From a checkpoint of a small sound classifier.
Model: arch crnn, norm batchnorm, widths [96, 112, 144, 176].
Training: 3100 steps, held-out accuracy 98%.
Rows from block 4 of a small sound classifier, named by matrix and row number. Each number is 500 + 25 x the weight over its row's rms, rounded and kept within 0 to 999. All counts start at 0. Numbers have three digits each.
After each channel's rows are labels from the 100 clips, of 14976, where the channel reaches its highest value: "strongest on" is what is common among them. Only what is clearly more common there than usual is listed. The data: synthesized solo parts of chorales (CocoChorales). In brackets: how many of the 100.
# conv: width-5 conv, stride 2 (model.blocks.4.conv.weight, 176x144x5, each kernel summed), inputs 0-71

conv.25:516467500472484485456513508515526498497479506474491491515444504477459521477473478496479519482492516467490472484562511539485498585527507466505467476479516535516516491521489485474502479499494475505534506485558475513532
strongest on: clarinet (90); note D#5 (46); note C#5 (32)

conv.142:485502471459495536467493490489506529479466505558515509551538527525555519490457517538470469462477510525495494523496466482494485512513497492512505554500467466481490514494514518494561502515509503505493498536503531499501
strongest on: viola (100); note F#4 (40); note C#4 (29)

conv.161:536487476510478525515490535519516505527479549455502478499507486513509522498524519540473541477497523468465462480506479526520472531551497532560518511495513522515502467517485502507487477521516509467541481516491459507478
strongest on: note G5 (63); trumpet (51); note F5 (45); flute (36)

conv.84:524518486512477485484490526521574492500524494516510585515517514497528504522459521480512514485519504534454530561500468507481484444524509506508532481538520488549490491510490542512490482482566463488511502524511487536482
strongest on: viola (99); note E4 (59); note D4 (39); note F#4 (37)

conv.169:445529520514481501504500532500501514478497500477522538531514502493474513519527522479490536492543520533509514522506479489491518472515482511514528467469512503496507497518497545539505521539484457542526517541485487497502
strongest on: double bass (91); note A3 (35); note G#3 (34)

conv.17:531449502545520498472496501509513478528445490459508523547493502482490485517511499497529494498489493488551456523505475540465483444512494497489479530477474484506481487511513524461489507524505516482454474526515514460464
strongest on: violin (36)

conv.93:441480504499471568463491490484473469473457536544469493510537502521480504511486438513461469514513511468526519530511493484514494513512501454485481532499462480511483515455521514502496481476525496529479522513530492491481
strongest on: viola (100); note F#4 (58); note G4 (31); note E4 (27)

conv.148:477469492498499504474508508485503522459488505486505492536501499452501512527490535541472510533501453489488515501501505458532479446484492526511510519516559500513484525465481535525533489488513469491501516480506522550472
strongest on: bassoon (100); note B3 (89); note A#3 (29)

conv.59:496498485499509471483475457512447462474506470481522494521499517480540534498507518522489534517513487468500493483478526520481502513486537487491471467470496534579511508541498476486499537496507459540508478483537498480533
strongest on: note A#4 (38); violin (35)

conv.56:512495507533539466475501503518497489535530520480483441470503511513523495534512509506517493482490496496467522506490507515467478485481488505466550515431495491490489470550487429499468515518472470509538464493508494451520
strongest on: note G5 (87); flute (75); note F5 (38)

conv.2:541510488524515469512486528485529530555508502528553483492484484521482495451491474509518549505487524467494527494498515515490506489507481468488477485451503518518483439481488490472478554527532504473492485485507460475517
strongest on: violin (51)

conv.22:537439496492524522463490519476497509519521476498474475485490483506539507490510521474458448483478503478451542494492472502492522487534527534509500497495523529484541478506546513515493487518541513508550526536517480478510
strongest on: oboe (100); note B4 (53); note C5 (41); note A#4 (41)

conv.43:498495468475519521504515500511520496471521476495485520481503545508513497490504491511498463493483458511510484509504482469485508476502511468516528558485476461514520543467487486498553505508541521560498524521472502473504
strongest on: oboe (100); note G4 (63); note F#4 (48); note A4 (39)

conv.153:508466462492515496550494450486499499539518533509510532476500522503478501494487500526517565510556507536497497539453498500527494539510485515522466458509457461502480488547507499521519521558527468483494495524509500479499
strongest on: tuba (100); note D3 (41); note G3 (36); note A3 (36)

conv.124:487496506510555479504480554523480469496484505481493492480503485486473482481562488494524531479492502480502500510524480480533500498515506524500562473517508507524487507513468523494454515474510454532473507510518467467470
strongest on: note G5 (73); note F5 (64); trumpet (57); clarinet (43)

conv.132:520496510547486448479463478488479486529502504449524480545528469507489476540499528520525498506482473529481548466447489465532508508517515517489517517546496493487508511475497511502491547507533466501484487475514490506463
strongest on: horn (56); note A#4 (34); note B4 (28)

conv.78:466524498516507534485516582504494486484497470498490486489510489485504509489506537517475464520525468477495479453499464529516508471469511477485482497498460526484489494520548496495447545490502529473502480497465534528492
strongest on: tuba (100); note G3 (37); note G#3 (34); note D3 (27)

conv.110:470492509447504517469482439488495495544516502510504511487505483505482525531499513476524498518527557527527553511515548509485488537558473495556446455493487483510516483491507476501462495484483565511521519521541516525490
strongest on: tuba (100); note G3 (37); note E3 (35); note D3 (27)

conv.60:505470509538503518461505499537533464502530518519530444451484496486492488493479447502565553485525527503445465506489459502472487502497546488502484532459434493502513473516481493542481499480507502482517517516520483488466
strongest on: note A#4 (49); oboe (30)

conv.107:548505491507461516514488500477515528486561492465499503535522505516515523495494490495486470521485543530521487515490486506502501467500498517470485543469488523550506496473512453515510513535514501533480485513502509449489
strongest on: tuba (69); oboe (31); note D3 (26)

conv.108:490492485468467480486469478497483473475479493540505501518495531466481551509500533495501496494454458519462563485478502503540498485507487516502486494486480461493540461510487478514477493481508479475495497467486465520519
strongest on: tuba (57); note D3 (35); viola (28); note F#4 (25)

conv.136:493490499506541504483487533505520471497455496428478452460498526488474462499481501513521495490467516491449463523514505474514488507478485498499489505479503503472523475481493498519528488491481508459537491444490462475498
strongest on: flute (92); note G5 (73); note F5 (59); note D#5 (39)

conv.29:537515504505557532540514537458491504481473518495481510484536484463502509518425479506493501505508492486479480496530497494498502505470461477507486496488495547496509476471508501507494466519492496497522525518548464487527
strongest on: note D#5 (96); violin (75); note C#5 (38)

conv.1:507519484532509465499496544521481473487481495499501464547473502454483545520508500492481531534527469544532487501515506520482496505517499534457532488479462449480496515546458559504500516510479463475492504486494545583492
strongest on: bassoon (96); note B3 (54)

conv.39:508518461555491496488541511484512495517486510476480492501524522538519507447499486489554509497493519500502503507518539498489535428464479485492498535494491434542529473491501520527511470491542536497491481514515520505523
strongest on: oboe (100); note A#4 (57); note C5 (50); note B4 (46)

conv.100:518529499495504469520487496556505491499498472503497541517528486504531507519526499486460461518520533482514541473513492546475505514483495476487467492490473487555497497539485526521521531508499503517454489463483552552526
strongest on: bassoon (100); note C4 (42); note D4 (35); note F3 (33)

conv.28:502513491503540510553550498508490523507509480485497468468530482525525502491527494521526500520512506515496534521571585475498503517492494494469486498518525514470514518539469473513492513506508464519523510497482465506507
strongest on: trumpet (100); note E5 (63); note F5 (52); note D5 (40)

conv.76:502498483478512481491479519501485529475531502473487486495520511561531497485519506451463509445476540518496503528503494490453481526528555511533484490533505516518479525491486562502484506501511491535490481549498480491470
strongest on: oboe (100); note B4 (50); note A#4 (50); note C5 (42)

conv.85:472525540520540461484496546474516476550505541514522545538508443505467499519534504517486507524521517502508520526464479487501506512502498535511528489491503497509533517490541522522477491485497509478480473486538494487510
strongest on: double bass (98); note A#3 (51); note A3 (36)

conv.47:495481491502524531522455482515544428545441539503524531489512468487459482484475507565526488508478474514500457515492477474490507443462528502483532523484499494494537512503526494504481500486472451500517527491531510494467
strongest on: violin (99); note D#5 (44); note A4 (28)

conv.141:501533517521470515499473516513517475544534522512527519499537513536454489477544491501504513490510529508548492525511494489518503476481499518550496545484505431496490534492507488459494473518477513493478502516493489489480
strongest on: note G5 (96); trumpet (96); note F5 (53)

conv.14:484468548499519482516487464556543495517506529504512490492479520483479495515501482453465534448518491485488459472521510555476495510515533490506515533531508521513516493506510490523511458506514482512503495465529469508503
strongest on: clarinet (82)

conv.149:474483503500532547465501507556483508483521500478462516510470486537482469497466508509487467499487509508575488521533460532503483456524496565535495504538484471477501447505464516481523482489515516474472507523514494547481
strongest on: flute (61); oboe (39); note C#5 (34); note G4 (25)

conv.20:557516470534543568504453543481462500468511555491494488544515525509492474499501479510539526492499492497535478509480508472530508504471521491503483518528466478493562518492477478500508488515514519504507506475490479490563
strongest on: flute (60); note G5 (37); oboe (33); note G4 (27)

conv.103:478482533496464459447468467473525511489477484481495497483478507484501527501469474493472532461509504481477488481512488535492482524540503465497503484523500531486537510475471471481538472526513472539464507509510450444531
strongest on: viola (31)

conv.52:497494490523456477556486520550496496468521467473432500533480531479473486475475539490487493471510525485502488501515527506476488492499470492476500484497515532491505510484494519493490524514489505480459524470447545489502
strongest on: trumpet (100); note F5 (76); note D#5 (70); note G5 (32)

conv.3:476568542498515504512502475496536504488500463518512521478506535488574485503501499487476512506523464526474494511487521528514507522431488566502520544494493475466538476519515485487503486517508459488538495487454522488562
strongest on: cello (84); note F3 (58); note A#3 (40); note G#3 (37)

conv.80:456517532518466481516504515486472514451464517518480520523524487479504521485488519482476479496530481493529492480496498526507566489515471511541464522501524523478470466528479501530488558456514527492508477523443513555498
strongest on: trombone (94); note D4 (44); note E4 (41)

conv.75:542519510476534482492563542475447523513490514463498498535501558525524494537470486491522485511527495480473515484477525527496495505532494545514522527528482453482479484491486486480478509514500519485518469479519507518488
strongest on: tuba (100); note D3 (33); note A3 (32); note G3 (30)

conv.16:531517502518475463446467481490553507497513498517522464502490496490487492517507553488485493512469515525540497486493489494519541511529547485517526472489518511494529491483490514472459524521500514486509518499486526483476
strongest on: horn (100); note F4 (41); note A4 (33)

conv.70:486527534483528481475469523521521491489486512491502533517492496490501493564559490497521474515478476544556461498502510518530511515493514523408492509478507500517517495491521492509524481469462429478465540449468533551519
strongest on: bassoon (99); note B3 (53); note A#3 (36); note F3 (32)

conv.51:502488495529498514537524510503492536502531517510535471490509499549499498486492461513527539495516525451478476502515521495498509488533483509495499530503515499480492464514508516515535446506457476494574445485491521465506
strongest on: flute (84); note G5 (64); note F5 (42); note D#5 (29)

conv.24:527501520476479497491491523526517517498488488543486537494513497477527504514524446502492523489494484531474549533491530499486490517511486492476529466528498573471485484487517523496519513520541499523530508506509476482535
strongest on: viola (100); note E4 (35); note D#4 (33); note F#4 (31)

conv.41:529447504561510513478493472488507479488497537521509524462515516464510493506481480523502497492482574527494494537487518514513521530485490508527459506509512499476536478488495477536521493530520509492537499506477486443513
strongest on: flute (83); note G5 (30)

conv.53:481470501455463474533495475551527494509528478524470487488501511519482476483503477462500472475460491497469465530489517488481511484486473515504521537516527489496510473472488516510501486488494453519525566510503469476507
strongest on: note F#5 (41); trumpet (33); note A5 (31); note G#5 (30)

conv.9:464467511507470530483479520516498480494500539496557480488485499461522515463523497537495530469493476477483473500477496494495476484459516464500484472484496472496476478484527488508488515474526516506504518477450519529505
strongest on: violin (100); note D#5 (97); note F5 (37); note C#5 (26)

conv.67:489507512508445456525492495509499478456497428470452482571499507510516511505494495494480497504510519503528476487476473483495493478492514507532464521498512515526518507478499516486459483535525484469480499486565491520455
strongest on: note D#5 (65); oboe (48); trumpet (37)

conv.64:485514460502505481538506492507501470474504451527507501466562491493479531539487523511478447514527479543537570533514503476478516473509484531482485505486497543515478489525516562499503507505524486550512490531480509520497
strongest on: cello (99); note G#3 (54); note A#3 (47); note F#3 (38)

conv.143:506470508491499488516472520498505501525497545469507453494488459488500492539515520486480503499496506468547450453468453532446483517510506480510511484524455529484504491505535464469487499504455516541476562473470471498543
strongest on: violin (32); viola (26)

conv.82:493494524484504534523535504492487559465462504499466503562466498486478519545510493461484497472511520489506504473522500468535527479470519489487457529552532477524521493546488514502507490469481504543545533481509515531470
strongest on: trombone (62); note F4 (46); double bass (26)

conv.113:464498519495518486506486513526478535513477505516439473542484522537528496550531501524477482474518515489492499503499537469551518532446514511516529531470516456482558533517497483549509493541476502506519468473481500440468
strongest on: trumpet (72); note F5 (59); note E5 (37); note G5 (32)

conv.118:467476486486508507578562531521501527507478513516484482456481513491537514493468524470523464503524493444556556482513519507480536488460472467494550513491482545499505515493487460548547482502478499521505510469514529499490
strongest on: trombone (86); note F#4 (48); note E4 (43); note D#4 (32)

conv.155:492482493456504483476485470514523517493513476513470503534526459504487569492478474494493459549525501452527499469481499511473473490540508508546478494538489493534531489489479513477501485521488510491521498509523478505460
strongest on: tuba (100); note E3 (46); note D3 (43); note A3 (38)

conv.48:453480518465491473456511466536478503488537449494530499472485477516476466536509504506471487519474522519575468508549467468463518520518517522496506485487498482486480509477503475524478543482508499486527462518484523479480
strongest on: bassoon (100); note F3 (34); note A3 (28); note A#3 (28)

conv.168:484445506517521533552487537537483502552478522480491478487499494482522487493499537458487527462500520542521502503509546517490508518482488545490536499517502482540525485498476471473566511523506512525563485455468488530480
strongest on: flute (97); note G5 (79); note F5 (53); note D#5 (25)

conv.126:468469466495510510510521463492537535485463525505512505530517497464536461476505474521499498494469510481463472533492521477504493474482479511481531536522520515476463554475499475492561478511485471524501496489495492530510
strongest on: flute (56); oboe (41); note G4 (31); note A4 (29)