config.yaml
arch: "crnn"
model: "sound classifier"
dataset: "synthesized solo parts of chorales (CocoChorales)"
train_examples: 39062
gain_aug_db: 6
time_shift_ms: 50
n_mels: 80
hop_length: 160
input: "log_mel"
spec_augment: true
win_length: 400
targets: ["instrument"]
num_classes: 13
norm: "batchnorm"
activation: "mish"
depths: [1, 1, 2, 1]
kernel_size: 5
stem: "single"
widths: [96, 112, 144, 176]
rnn_width: 192
rnn: "gru"
bidirectional: true
rnn_residual: false
rnn_layers: 5
label_smoothing: 0.05
loss: "cross_entropy"
optimizer: "normuon"
muon_scale: "match_rms_adamw"
lr: 0.0079
momentum: 0.95
nesterov: true
orthogonalizer: "polar_express"
adamw_lr_other_params: 0.003
grad_clip: 5.0
steps: 3100
batch_size: 64
epochs: 5.1
lr_schedule: "cosine"
final_lr_fraction: 0.01
warmup_steps: 150
weight_decay: 0.0
adamw_weight_decay_other_params: 0.05
Rows from block 3 of a small sound classifier, named by matrix and row number. Each number is 50 + 12 x the weight over its row's rms, rounded and kept within 0 to 99. All counts start at 0.
Before each channel's rows are labels from the 100 clips, of 14976, where the channel reaches its highest value: "top examples" is what is common among them; "loudest band" is the band of the loudest frequency at the time of the peak. Only what is clearly more common there than usual is listed. The data: synthesized solo parts of chorales (CocoChorales).
# conv: width-5 conv (model.blocks.3.conv.weight, 144x144x5, each kernel summed), inputs 0-71

top examples: double bass; note A#3; note A3
loudest band: 250 to 500 Hz
conv.17:67 50 54 55 46 38 47 39 47 66 54 67 55 61 53 49 33 44 61 31 34 51 44 35 58 65 47 39 44 32 65 68 47 31 51 47 39 48 27 69 48 46 26 33 45 53 47 50 46 66 30 48 61 71 35 43 36 61 57 57 56 60 51 43 36 30 81 68 43 56 52 66

top examples: trumpet; note D#5; note F5; note C#5
loudest band: 1000 to 2000 Hz
conv.6:48 52 50 48 79 66 46 44 63 63 45 54 70 57 57 64 45 46 45 58 46 73 69 37 56 38 51 45 37 42 74 34 64 44 50 57 36 71 49 38 46 39 75 53 49 53 33 58 75 56 68 45 53 40 42 60 67 33 44 63 54 83 55 58 48 58 22 40 52 55 70 61

top examples: note G5; trumpet; note F5
loudest band: 500 to 1000 Hz
conv.25:50 38 50 40 40 26 50 50 34 64 62 64 57 48 74 41 52 43 28 31 55 44 62 57 70 62 38 21 30 52 42 74 41 44 60 61 50 51 61 68 57 53 41 34 46 49 46 43 34 60 58 63 69 56 61 49 47 41 47 48 63 46 57 44 43 32 50 49 47 40 44 35

top examples: flute; note G5; note G#5; note F5
loudest band: 500 to 1000 Hz
conv.47:53 56 40 36 57 35 38 65 56 40 45 34 37 48 48 59 37 46 44 46 38 57 57 46 69 40 63 48 54 36 60 66 30 30 73 73 65 68 59 48 37 45 44 53 31 60 46 34 31 68 61 53 56 50 66 48 41 48 36 63 45 28 53 55 48 35 36 49 56 40 50 51

top examples: clarinet; bassoon; note D#4; note D4
loudest band: 250 to 500 Hz
conv.9:47 59 68 47 66 54 47 43 58 58 45 30 47 42 59 49 34 52 39 21 57 52 19 43 51 57 59 57 51 62 65 43 46 48 62 53 34 55 36 41 70 49 52 27 53 45 39 43 54 68 54 52 37 38 41 76 67 42 29 26 23 55 54 46 56 67 30 57 56 40 29 28

top examples: bassoon; note F3; note C4; note B3
loudest band: 500 to 1000 Hz
conv.69:73 46 59 41 48 56 58 38 44 66 40 56 65 44 61 42 60 57 51 40 39 43 47 62 60 55 59 49 45 48 59 41 59 58 45 77 38 38 69 51 62 42 55 55 51 59 62 69 41 58 51 44 43 53 70 40 59 35 54 53 45 62 52 57 34 45 39 81 45 42 52 59

top examples: note G5; clarinet; note F5; flute
loudest band: 500 to 1000 Hz; 1000 to 2000 Hz
conv.80:54 46 50 62 52 54 35 39 67 66 45 43 31 36 63 34 37 41 47 52 76 26 53 66 45 24 42 44 58 57 34 55 49 40 65 54 47 38 31 67 46 51 46 42 57 58 45 49 58 58 48 33 41 54 51 52 46 50 32 44 54 59 43 39 54 62 48 61 61 33 38 63

top examples: double bass; note A#3; note A3
loudest band: 250 to 500 Hz
conv.85:46 55 45 52 53 14 41 65 65 48 40 42 55 57 58 66 50 50 47 33 37 54 61 51 53 61 47 44 54 40 45 46 56 51 52 57 62 61 51 47 33 44 45 32 42 34 44 40 41 57 49 64 42 69 64 71 55 47 57 58 70 29 49 50 53 31 59 43 49 75 81 68

top examples: trombone; note F4; note D#4; note E4
loudest band: 1000 to 2000 Hz
conv.106:57 40 47 43 62 58 31 39 40 45 36 47 49 58 70 26 58 36 58 52 36 31 69 51 59 32 47 45 47 31 42 37 52 46 29 60 53 17 54 59 51 60 44 45 30 56 84 32 44 59 40 74 51 47 63 39 68 44 50 39 63 34 71 70 52 40 53 38 66 39 57 58

top examples: oboe; violin; note A#4; note B4
loudest band: 1000 to 2000 Hz
conv.121:44 55 60 46 45 43 57 41 50 32 52 44 49 67 46 55 31 62 80 44 31 40 54 56 57 35 52 40 30 25 52 68 47 51 70 53 49 49 49 43 38 62 44 50 40 55 64 59 67 33 61 57 50 58 42 29 80 41 47 35 50 40 47 35 43 46 84 34 70 65 52 70

top examples: double bass; note A#3; note G#3
loudest band: 250 to 500 Hz
conv.45:63 48 50 36 60 68 66 48 60 52 38 48 55 47 67 48 37 51 59 54 55 48 52 56 37 44 44 29 47 50 61 63 28 52 34 59 29 53 89 52 52 56 47 36 58 49 45 59 46 31 62 47 43 50 51 36 47 45 33 30 79 50 52 60 43 58 33 60 44 58 49 75

top examples: clarinet; note C#4; note D#4
loudest band: 250 to 500 Hz
conv.53:53 38 43 35 34 57 70 49 48 39 36 33 54 44 40 29 53 52 32 63 58 54 44 57 28 28 54 47 64 46 21 35 41 51 50 35 58 43 54 39 50 56 44 62 37 55 87 47 42 44 71 39 50 44 45 69 58 56 34 49 48 60 45 44 59 53 57 44 54 43 71 51

top examples: note D#5; trumpet; oboe
loudest band: 1000 to 2000 Hz
conv.0:41 46 48 44 68 49 41 32 46 52 56 47 30 28 26 35 63 51 53 42 45 40 32 48 21 53 32 59 63 39 53 49 40 68 44 40 51 35 46 29 46 46 51 50 42 35 39 50 75 65 46 82 43 34 39 71 51 68 41 64 66 39 53 71 31 52 36 59 39 35 47 30

top examples: viola; note F#4; note G4; note G#4
loudest band: 250 to 500 Hz
conv.15:55 57 58 39 32 54 50 50 43 52 72 52 50 60 35 53 60 53 36 66 50 58 51 40 70 46 82 46 61 34 40 37 55 59 57 31 33 36 53 51 56 49 66 47 37 53 56 67 40 34 34 26 37 37 49 27 49 56 63 48 50 48 43 31 27 33 51 30 56 59 48 45

top examples: horn; note B4; note A#4; note C5
loudest band: 250 to 500 Hz
conv.27:41 45 54 49 57 30 43 40 43 53 57 46 46 66 54 44 52 63 36 55 40 45 40 60 41 27 48 50 66 29 28 77 57 44 42 78 65 48 39 72 55 11 57 65 39 56 55 44 43 54 56 36 33 52 55 44 35 53 48 52 38 31 36 47 39 39 50 69 67 43 41 60

top examples: flute; note D#5; note D5
loudest band: 500 to 1000 Hz
conv.114:38 54 39 56 39 39 72 56 61 56 47 59 53 53 53 60 28 33 49 50 51 46 49 48 50 55 60 88 52 47 39 59 40 51 44 84 29 33 45 61 51 40 37 60 40 49 41 55 44 48 62 33 42 52 40 70 60 73 53 56 49 50 30 49 37 50 51 44 50 63 27 56

top examples: trombone; note E4; note D4; note F#4
loudest band: 500 to 1000 Hz
conv.83:52 64 50 45 58 73 24 58 66 42 46 57 50 37 52 49 55 37 65 52 51 45 48 48 54 31 42 46 41 39 53 40 55 43 32 45 53 28 48 62 58 47 65 40 41 54 38 45 60 77 34 52 48 66 62 43 39 56 66 54 56 41 69 66 60 44 54 55 50 45 36 49

top examples: violin; note C5; note B4
loudest band: 500 to 1000 Hz
conv.50:33 36 34 37 49 49 48 40 34 40 37 44 43 45 53 48 53 45 65 43 34 68 40 26 40 49 44 40 47 51 64 55 57 37 35 52 62 82 64 53 46 53 80 31 42 58 36 57 48 71 49 40 38 53 45 35 41 40 60 54 49 53 73 58 61 33 88 44 47 46 27 42

top examples: horn; note C5; note A#4; note F4
loudest band: 500 to 1000 Hz
conv.77:70 58 45 42 36 55 61 69 44 62 59 43 51 59 40 47 50 53 36 64 51 38 80 30 18 33 34 35 76 44 29 41 52 44 45 47 82 52 50 39 62 40 58 41 55 37 63 37 49 42 39 50 50 52 69 44 74 35 29 40 40 32 54 66 50 39 52 49 65 49 71 63

top examples: trumpet; note F5; note G5; note E5
loudest band: 2000 to 4000 Hz
conv.108:55 37 38 24 53 48 39 34 54 65 55 41 48 33 58 52 55 49 50 43 48 68 53 34 52 66 47 50 43 52 74 38 45 46 47 87 38 46 52 74 38 55 47 52 54 43 34 56 55 76 66 52 59 41 49 39 64 49 22 45 70 60 50 32 32 33 43 19 65 57 67 59

top examples: flute; note G5; note F5; note E5
loudest band: 500 to 1000 Hz
conv.110:61 56 40 49 53 56 41 29 38 49 37 47 47 46 49 70 51 39 33 38 68 61 25 38 52 50 45 51 43 52 60 80 48 57 52 68 33 52 40 85 52 58 38 46 51 59 43 48 39 56 53 63 64 56 44 51 48 53 67 49 57 49 60 31 39 47 73 54 46 51 46 48

top examples: note A#4; violin; note C5; note G#4
loudest band: 250 to 500 Hz
conv.86:47 47 36 29 51 43 74 40 62 50 40 53 50 47 57 45 35 65 81 49 39 41 62 44 64 55 51 68 48 40 52 62 43 54 53 55 48 48 43 36 76 63 26 37 66 43 58 57 56 52 50 52 55 44 41 62 62 52 55 38 55 58 65 28 43 50 60 40 53 53 50 62

top examples: note D#5; oboe; violin
loudest band: 1000 to 2000 Hz
conv.139:67 57 55 46 49 78 47 40 37 49 70 48 62 58 28 65 38 44 54 57 36 46 43 67 54 58 59 42 58 58 52 36 47 52 68 34 54 40 46 39 36 51 46 33 31 38 47 58 53 59 46 54 68 25 56 32 40 79 50 37 63 97 69 54 31 57 53 33 50 46 67 36

top examples: flute; note D#5; note G5; note F5
loudest band: 500 to 1000 Hz
conv.142:59 40 33 61 39 47 40 38 48 80 72 58 49 75 62 49 40 36 52 63 76 36 33 42 44 63 57 56 60 40 48 59 45 48 61 64 46 45 58 72 53 37 49 68 31 64 46 50 40 66 39 36 57 48 68 43 32 31 49 55 29 63 30 33 49 44 41 28 52 66 50 55

top examples: viola; note A4; note F#4
loudest band: 250 to 500 Hz
conv.74:57 54 47 39 48 42 46 51 46 61 60 59 49 55 54 73 50 54 67 60 66 63 47 62 59 51 72 34 51 57 31 41 67 25 44 52 36 45 64 51 32 59 44 42 56 42 46 52 31 50 54 38 51 50 38 27 46 33 38 51 49 59 65 47 49 36 64 34 50 59 08 58

top examples: oboe; note F#4; note A4; note G4
loudest band: 1000 to 2000 Hz
conv.48:55 40 55 49 68 60 30 51 55 50 23 39 47 39 40 45 36 58 38 60 60 46 81 57 41 41 60 56 45 54 64 53 45 54 45 47 58 44 65 59 43 42 42 78 39 58 62 41 62 42 59 57 43 66 36 60 59 57 45 53 42 59 56 64 41 39 46 46 53 42 42 47

top examples: tuba; note G3; note G#3; note A3
loudest band: 250 to 500 Hz
conv.105:64 36 48 55 33 45 29 54 63 31 50 69 53 37 55 51 56 64 32 63 45 42 52 41 59 70 34 43 45 69 57 63 24 65 53 51 53 39 36 62 62 43 36 58 85 53 55 47 51 45 49 41 38 72 43 61 34 57 51 44 62 66 46 33 34 56 44 72 47 53 46 75

top examples: flute; note G5; note F5; note G#5
loudest band: 500 to 1000 Hz
conv.65:68 41 55 39 55 54 53 38 55 48 64 35 53 57 18 59 43 44 46 44 67 56 66 44 42 58 36 55 38 55 80 67 50 53 55 39 52 41 76 76 39 57 43 45 42 48 46 43 25 42 55 44 43 29 54 43 52 38 53 64 72 58 57 51 61 40 52 40 34 56 43 61

top examples: trumpet; note F5; note D#5; note G5
loudest band: 1000 to 2000 Hz
conv.38:27 52 39 20 66 72 53 56 38 66 67 48 46 37 34 43 46 37 36 39 38 77 32 57 47 52 44 42 36 44 47 46 63 44 52 50 49 34 65 49 27 63 62 51 47 50 42 41 68 60 70 45 36 49 31 38 69 33 65 42 63 81 63 64 56 48 29 55 32 62 48 46

top examples: violin; note A5; note G5; note D5
loudest band: 500 to 1000 Hz
conv.10:53 56 53 51 54 66 51 39 37 25 34 54 51 51 26 72 41 50 87 36 35 67 48 66 51 47 53 60 47 28 67 59 63 31 63 47 58 77 55 48 45 56 38 52 42 52 45 48 70 33 56 47 47 44 39 67 50 44 42 57 51 43 47 61 58 47 70 37 57 42 49 52

top examples: trombone; note F4; note D#4; note G4
loudest band: 1000 to 2000 Hz
conv.41:59 45 32 30 68 55 45 52 47 58 56 49 66 53 35 44 77 71 29 63 43 61 54 48 51 51 44 51 44 50 50 31 61 49 53 57 55 54 54 51 46 36 75 62 59 36 43 22 62 78 47 37 41 52 72 59 60 46 57 50 68 54 68 72 33 41 51 44 62 17 43 45

top examples: note A#4; violin; oboe
loudest band: 250 to 500 Hz
conv.71:42 53 48 53 42 42 56 52 51 45 47 72 52 47 44 50 68 62 45 30 48 38 34 86 59 52 64 64 55 53 33 64 83 49 55 41 46 57 65 48 43 62 80 66 57 41 32 69 37 62 60 31 14 48 29 57 71 47 55 39 45 47 32 43 50 45 63 38 40 58 50 44

top examples: bassoon; note F3; note B3; note A#3
loudest band: 500 to 1000 Hz
conv.54:56 48 48 43 36 45 71 64 45 52 50 42 54 63 54 31 27 38 55 49 35 45 50 46 34 45 27 51 47 57 27 65 39 35 55 73 56 46 46 47 59 41 41 66 32 58 49 47 57 87 47 47 36 36 47 52 39 38 37 44 38 58 35 60 36 50 44 48 50 65 88 56

top examples: horn; note F4; note A4; note G4
loudest band: 250 to 500 Hz
conv.60:44 37 47 40 61 49 50 48 44 45 49 41 53 55 47 56 57 44 52 52 60 26 48 47 28 64 53 30 40 60 51 34 31 53 39 47 73 37 35 39 60 63 47 70 66 40 45 54 40 54 35 62 26 53 59 32 41 56 48 66 51 44 58 56 38 43 54 85 48 36 35 36

top examples: trumpet; note D#5; note F5
loudest band: 1000 to 2000 Hz
conv.88:44 65 52 39 50 58 64 54 29 54 52 47 47 54 42 35 55 47 53 49 64 50 56 49 40 49 35 44 52 62 38 43 34 51 42 51 47 57 53 52 40 38 40 46 58 71 32 40 65 83 41 73 49 30 62 71 49 46 28 45 41 98 64 57 46 51 54 41 52 25 64 36

top examples: trumpet; trombone; note E5; note F4
loudest band: 1000 to 2000 Hz
conv.7:41 36 62 31 87 75 33 48 61 59 60 52 59 41 35 34 39 48 39 64 48 52 67 52 43 37 60 55 39 56 61 46 63 52 36 44 41 51 55 37 29 57 42 56 44 47 29 36 46 64 51 50 56 37 33 41 87 65 43 52 80 56 85 67 75 31 50 46 48 42 59 77

top examples: tuba; note G#3; note E3
loudest band: 250 to 500 Hz
conv.124:56 47 52 61 34 60 52 64 77 48 36 63 62 57 55 43 51 61 67 81 35 36 39 33 71 53 69 45 47 63 40 34 70 59 53 45 44 49 18 46 45 38 48 59 59 51 49 48 47 49 55 42 49 43 53 58 31 41 34 39 57 39 43 42 57 55 63 68 55 63 50 47

top examples: viola; note D#4; note E4; note F#4
loudest band: 250 to 500 Hz
conv.101:46 35 48 48 45 52 56 45 55 47 62 40 64 47 57 52 37 51 19 31 40 55 34 35 26 22 49 65 32 67 62 48 53 48 45 52 54 23 28 72 43 47 57 61 44 57 44 50 51 45 37 45 54 43 22 35 53 47 40 59 65 55 67 41 39 50 71 38 56 69 52 50

top examples: double bass; note A#3; note G#3
loudest band: 250 to 500 Hz
conv.40:57 40 44 25 29 41 48 52 48 48 50 43 50 55 57 62 50 49 35 34 57 49 62 43 62 31 55 43 42 42 45 39 41 32 44 37 62 55 47 68 25 51 40 55 53 33 71 39 43 54 23 57 36 51 44 63 47 33 66 45 38 32 50 29 51 33 60 61 44 61 68 62

top examples: trumpet; note D#5; note F5; note C#5
loudest band: 1000 to 2000 Hz
conv.8:50 45 37 41 42 40 13 50 53 72 33 40 37 47 49 42 54 48 49 48 61 39 42 29 56 53 54 51 69 45 52 47 50 37 60 49 55 43 27 53 48 62 39 46 47 36 62 64 66 54 39 45 62 38 47 67 49 57 44 41 73 55 59 54 48 51 36 38 38 52 59 45

top examples: trumpet; note E5; note D5; note F#5
loudest band: 2000 to 4000 Hz
conv.96:57 52 47 40 44 39 54 45 66 63 45 44 72 51 38 54 51 47 61 34 44 63 60 56 34 50 44 56 25 43 56 27 50 60 48 44 36 70 30 55 40 53 44 35 52 42 75 50 53 46 53 50 52 44 41 51 50 46 66 42 89 38 61 57 63 54 23 27 62 43 82 66

top examples: violin; note D5; note E5; note A5
loudest band: 500 to 1000 Hz
conv.132:60 31 63 44 56 38 35 68 38 41 53 21 43 57 46 74 57 59 79 64 56 50 60 50 43 54 65 44 57 40 53 57 38 51 39 51 54 28 47 54 79 39 44 51 58 62 54 36 42 63 68 39 58 39 56 44 56 60 38 56 35 48 49 46 45 53 39 42 48 42 50 31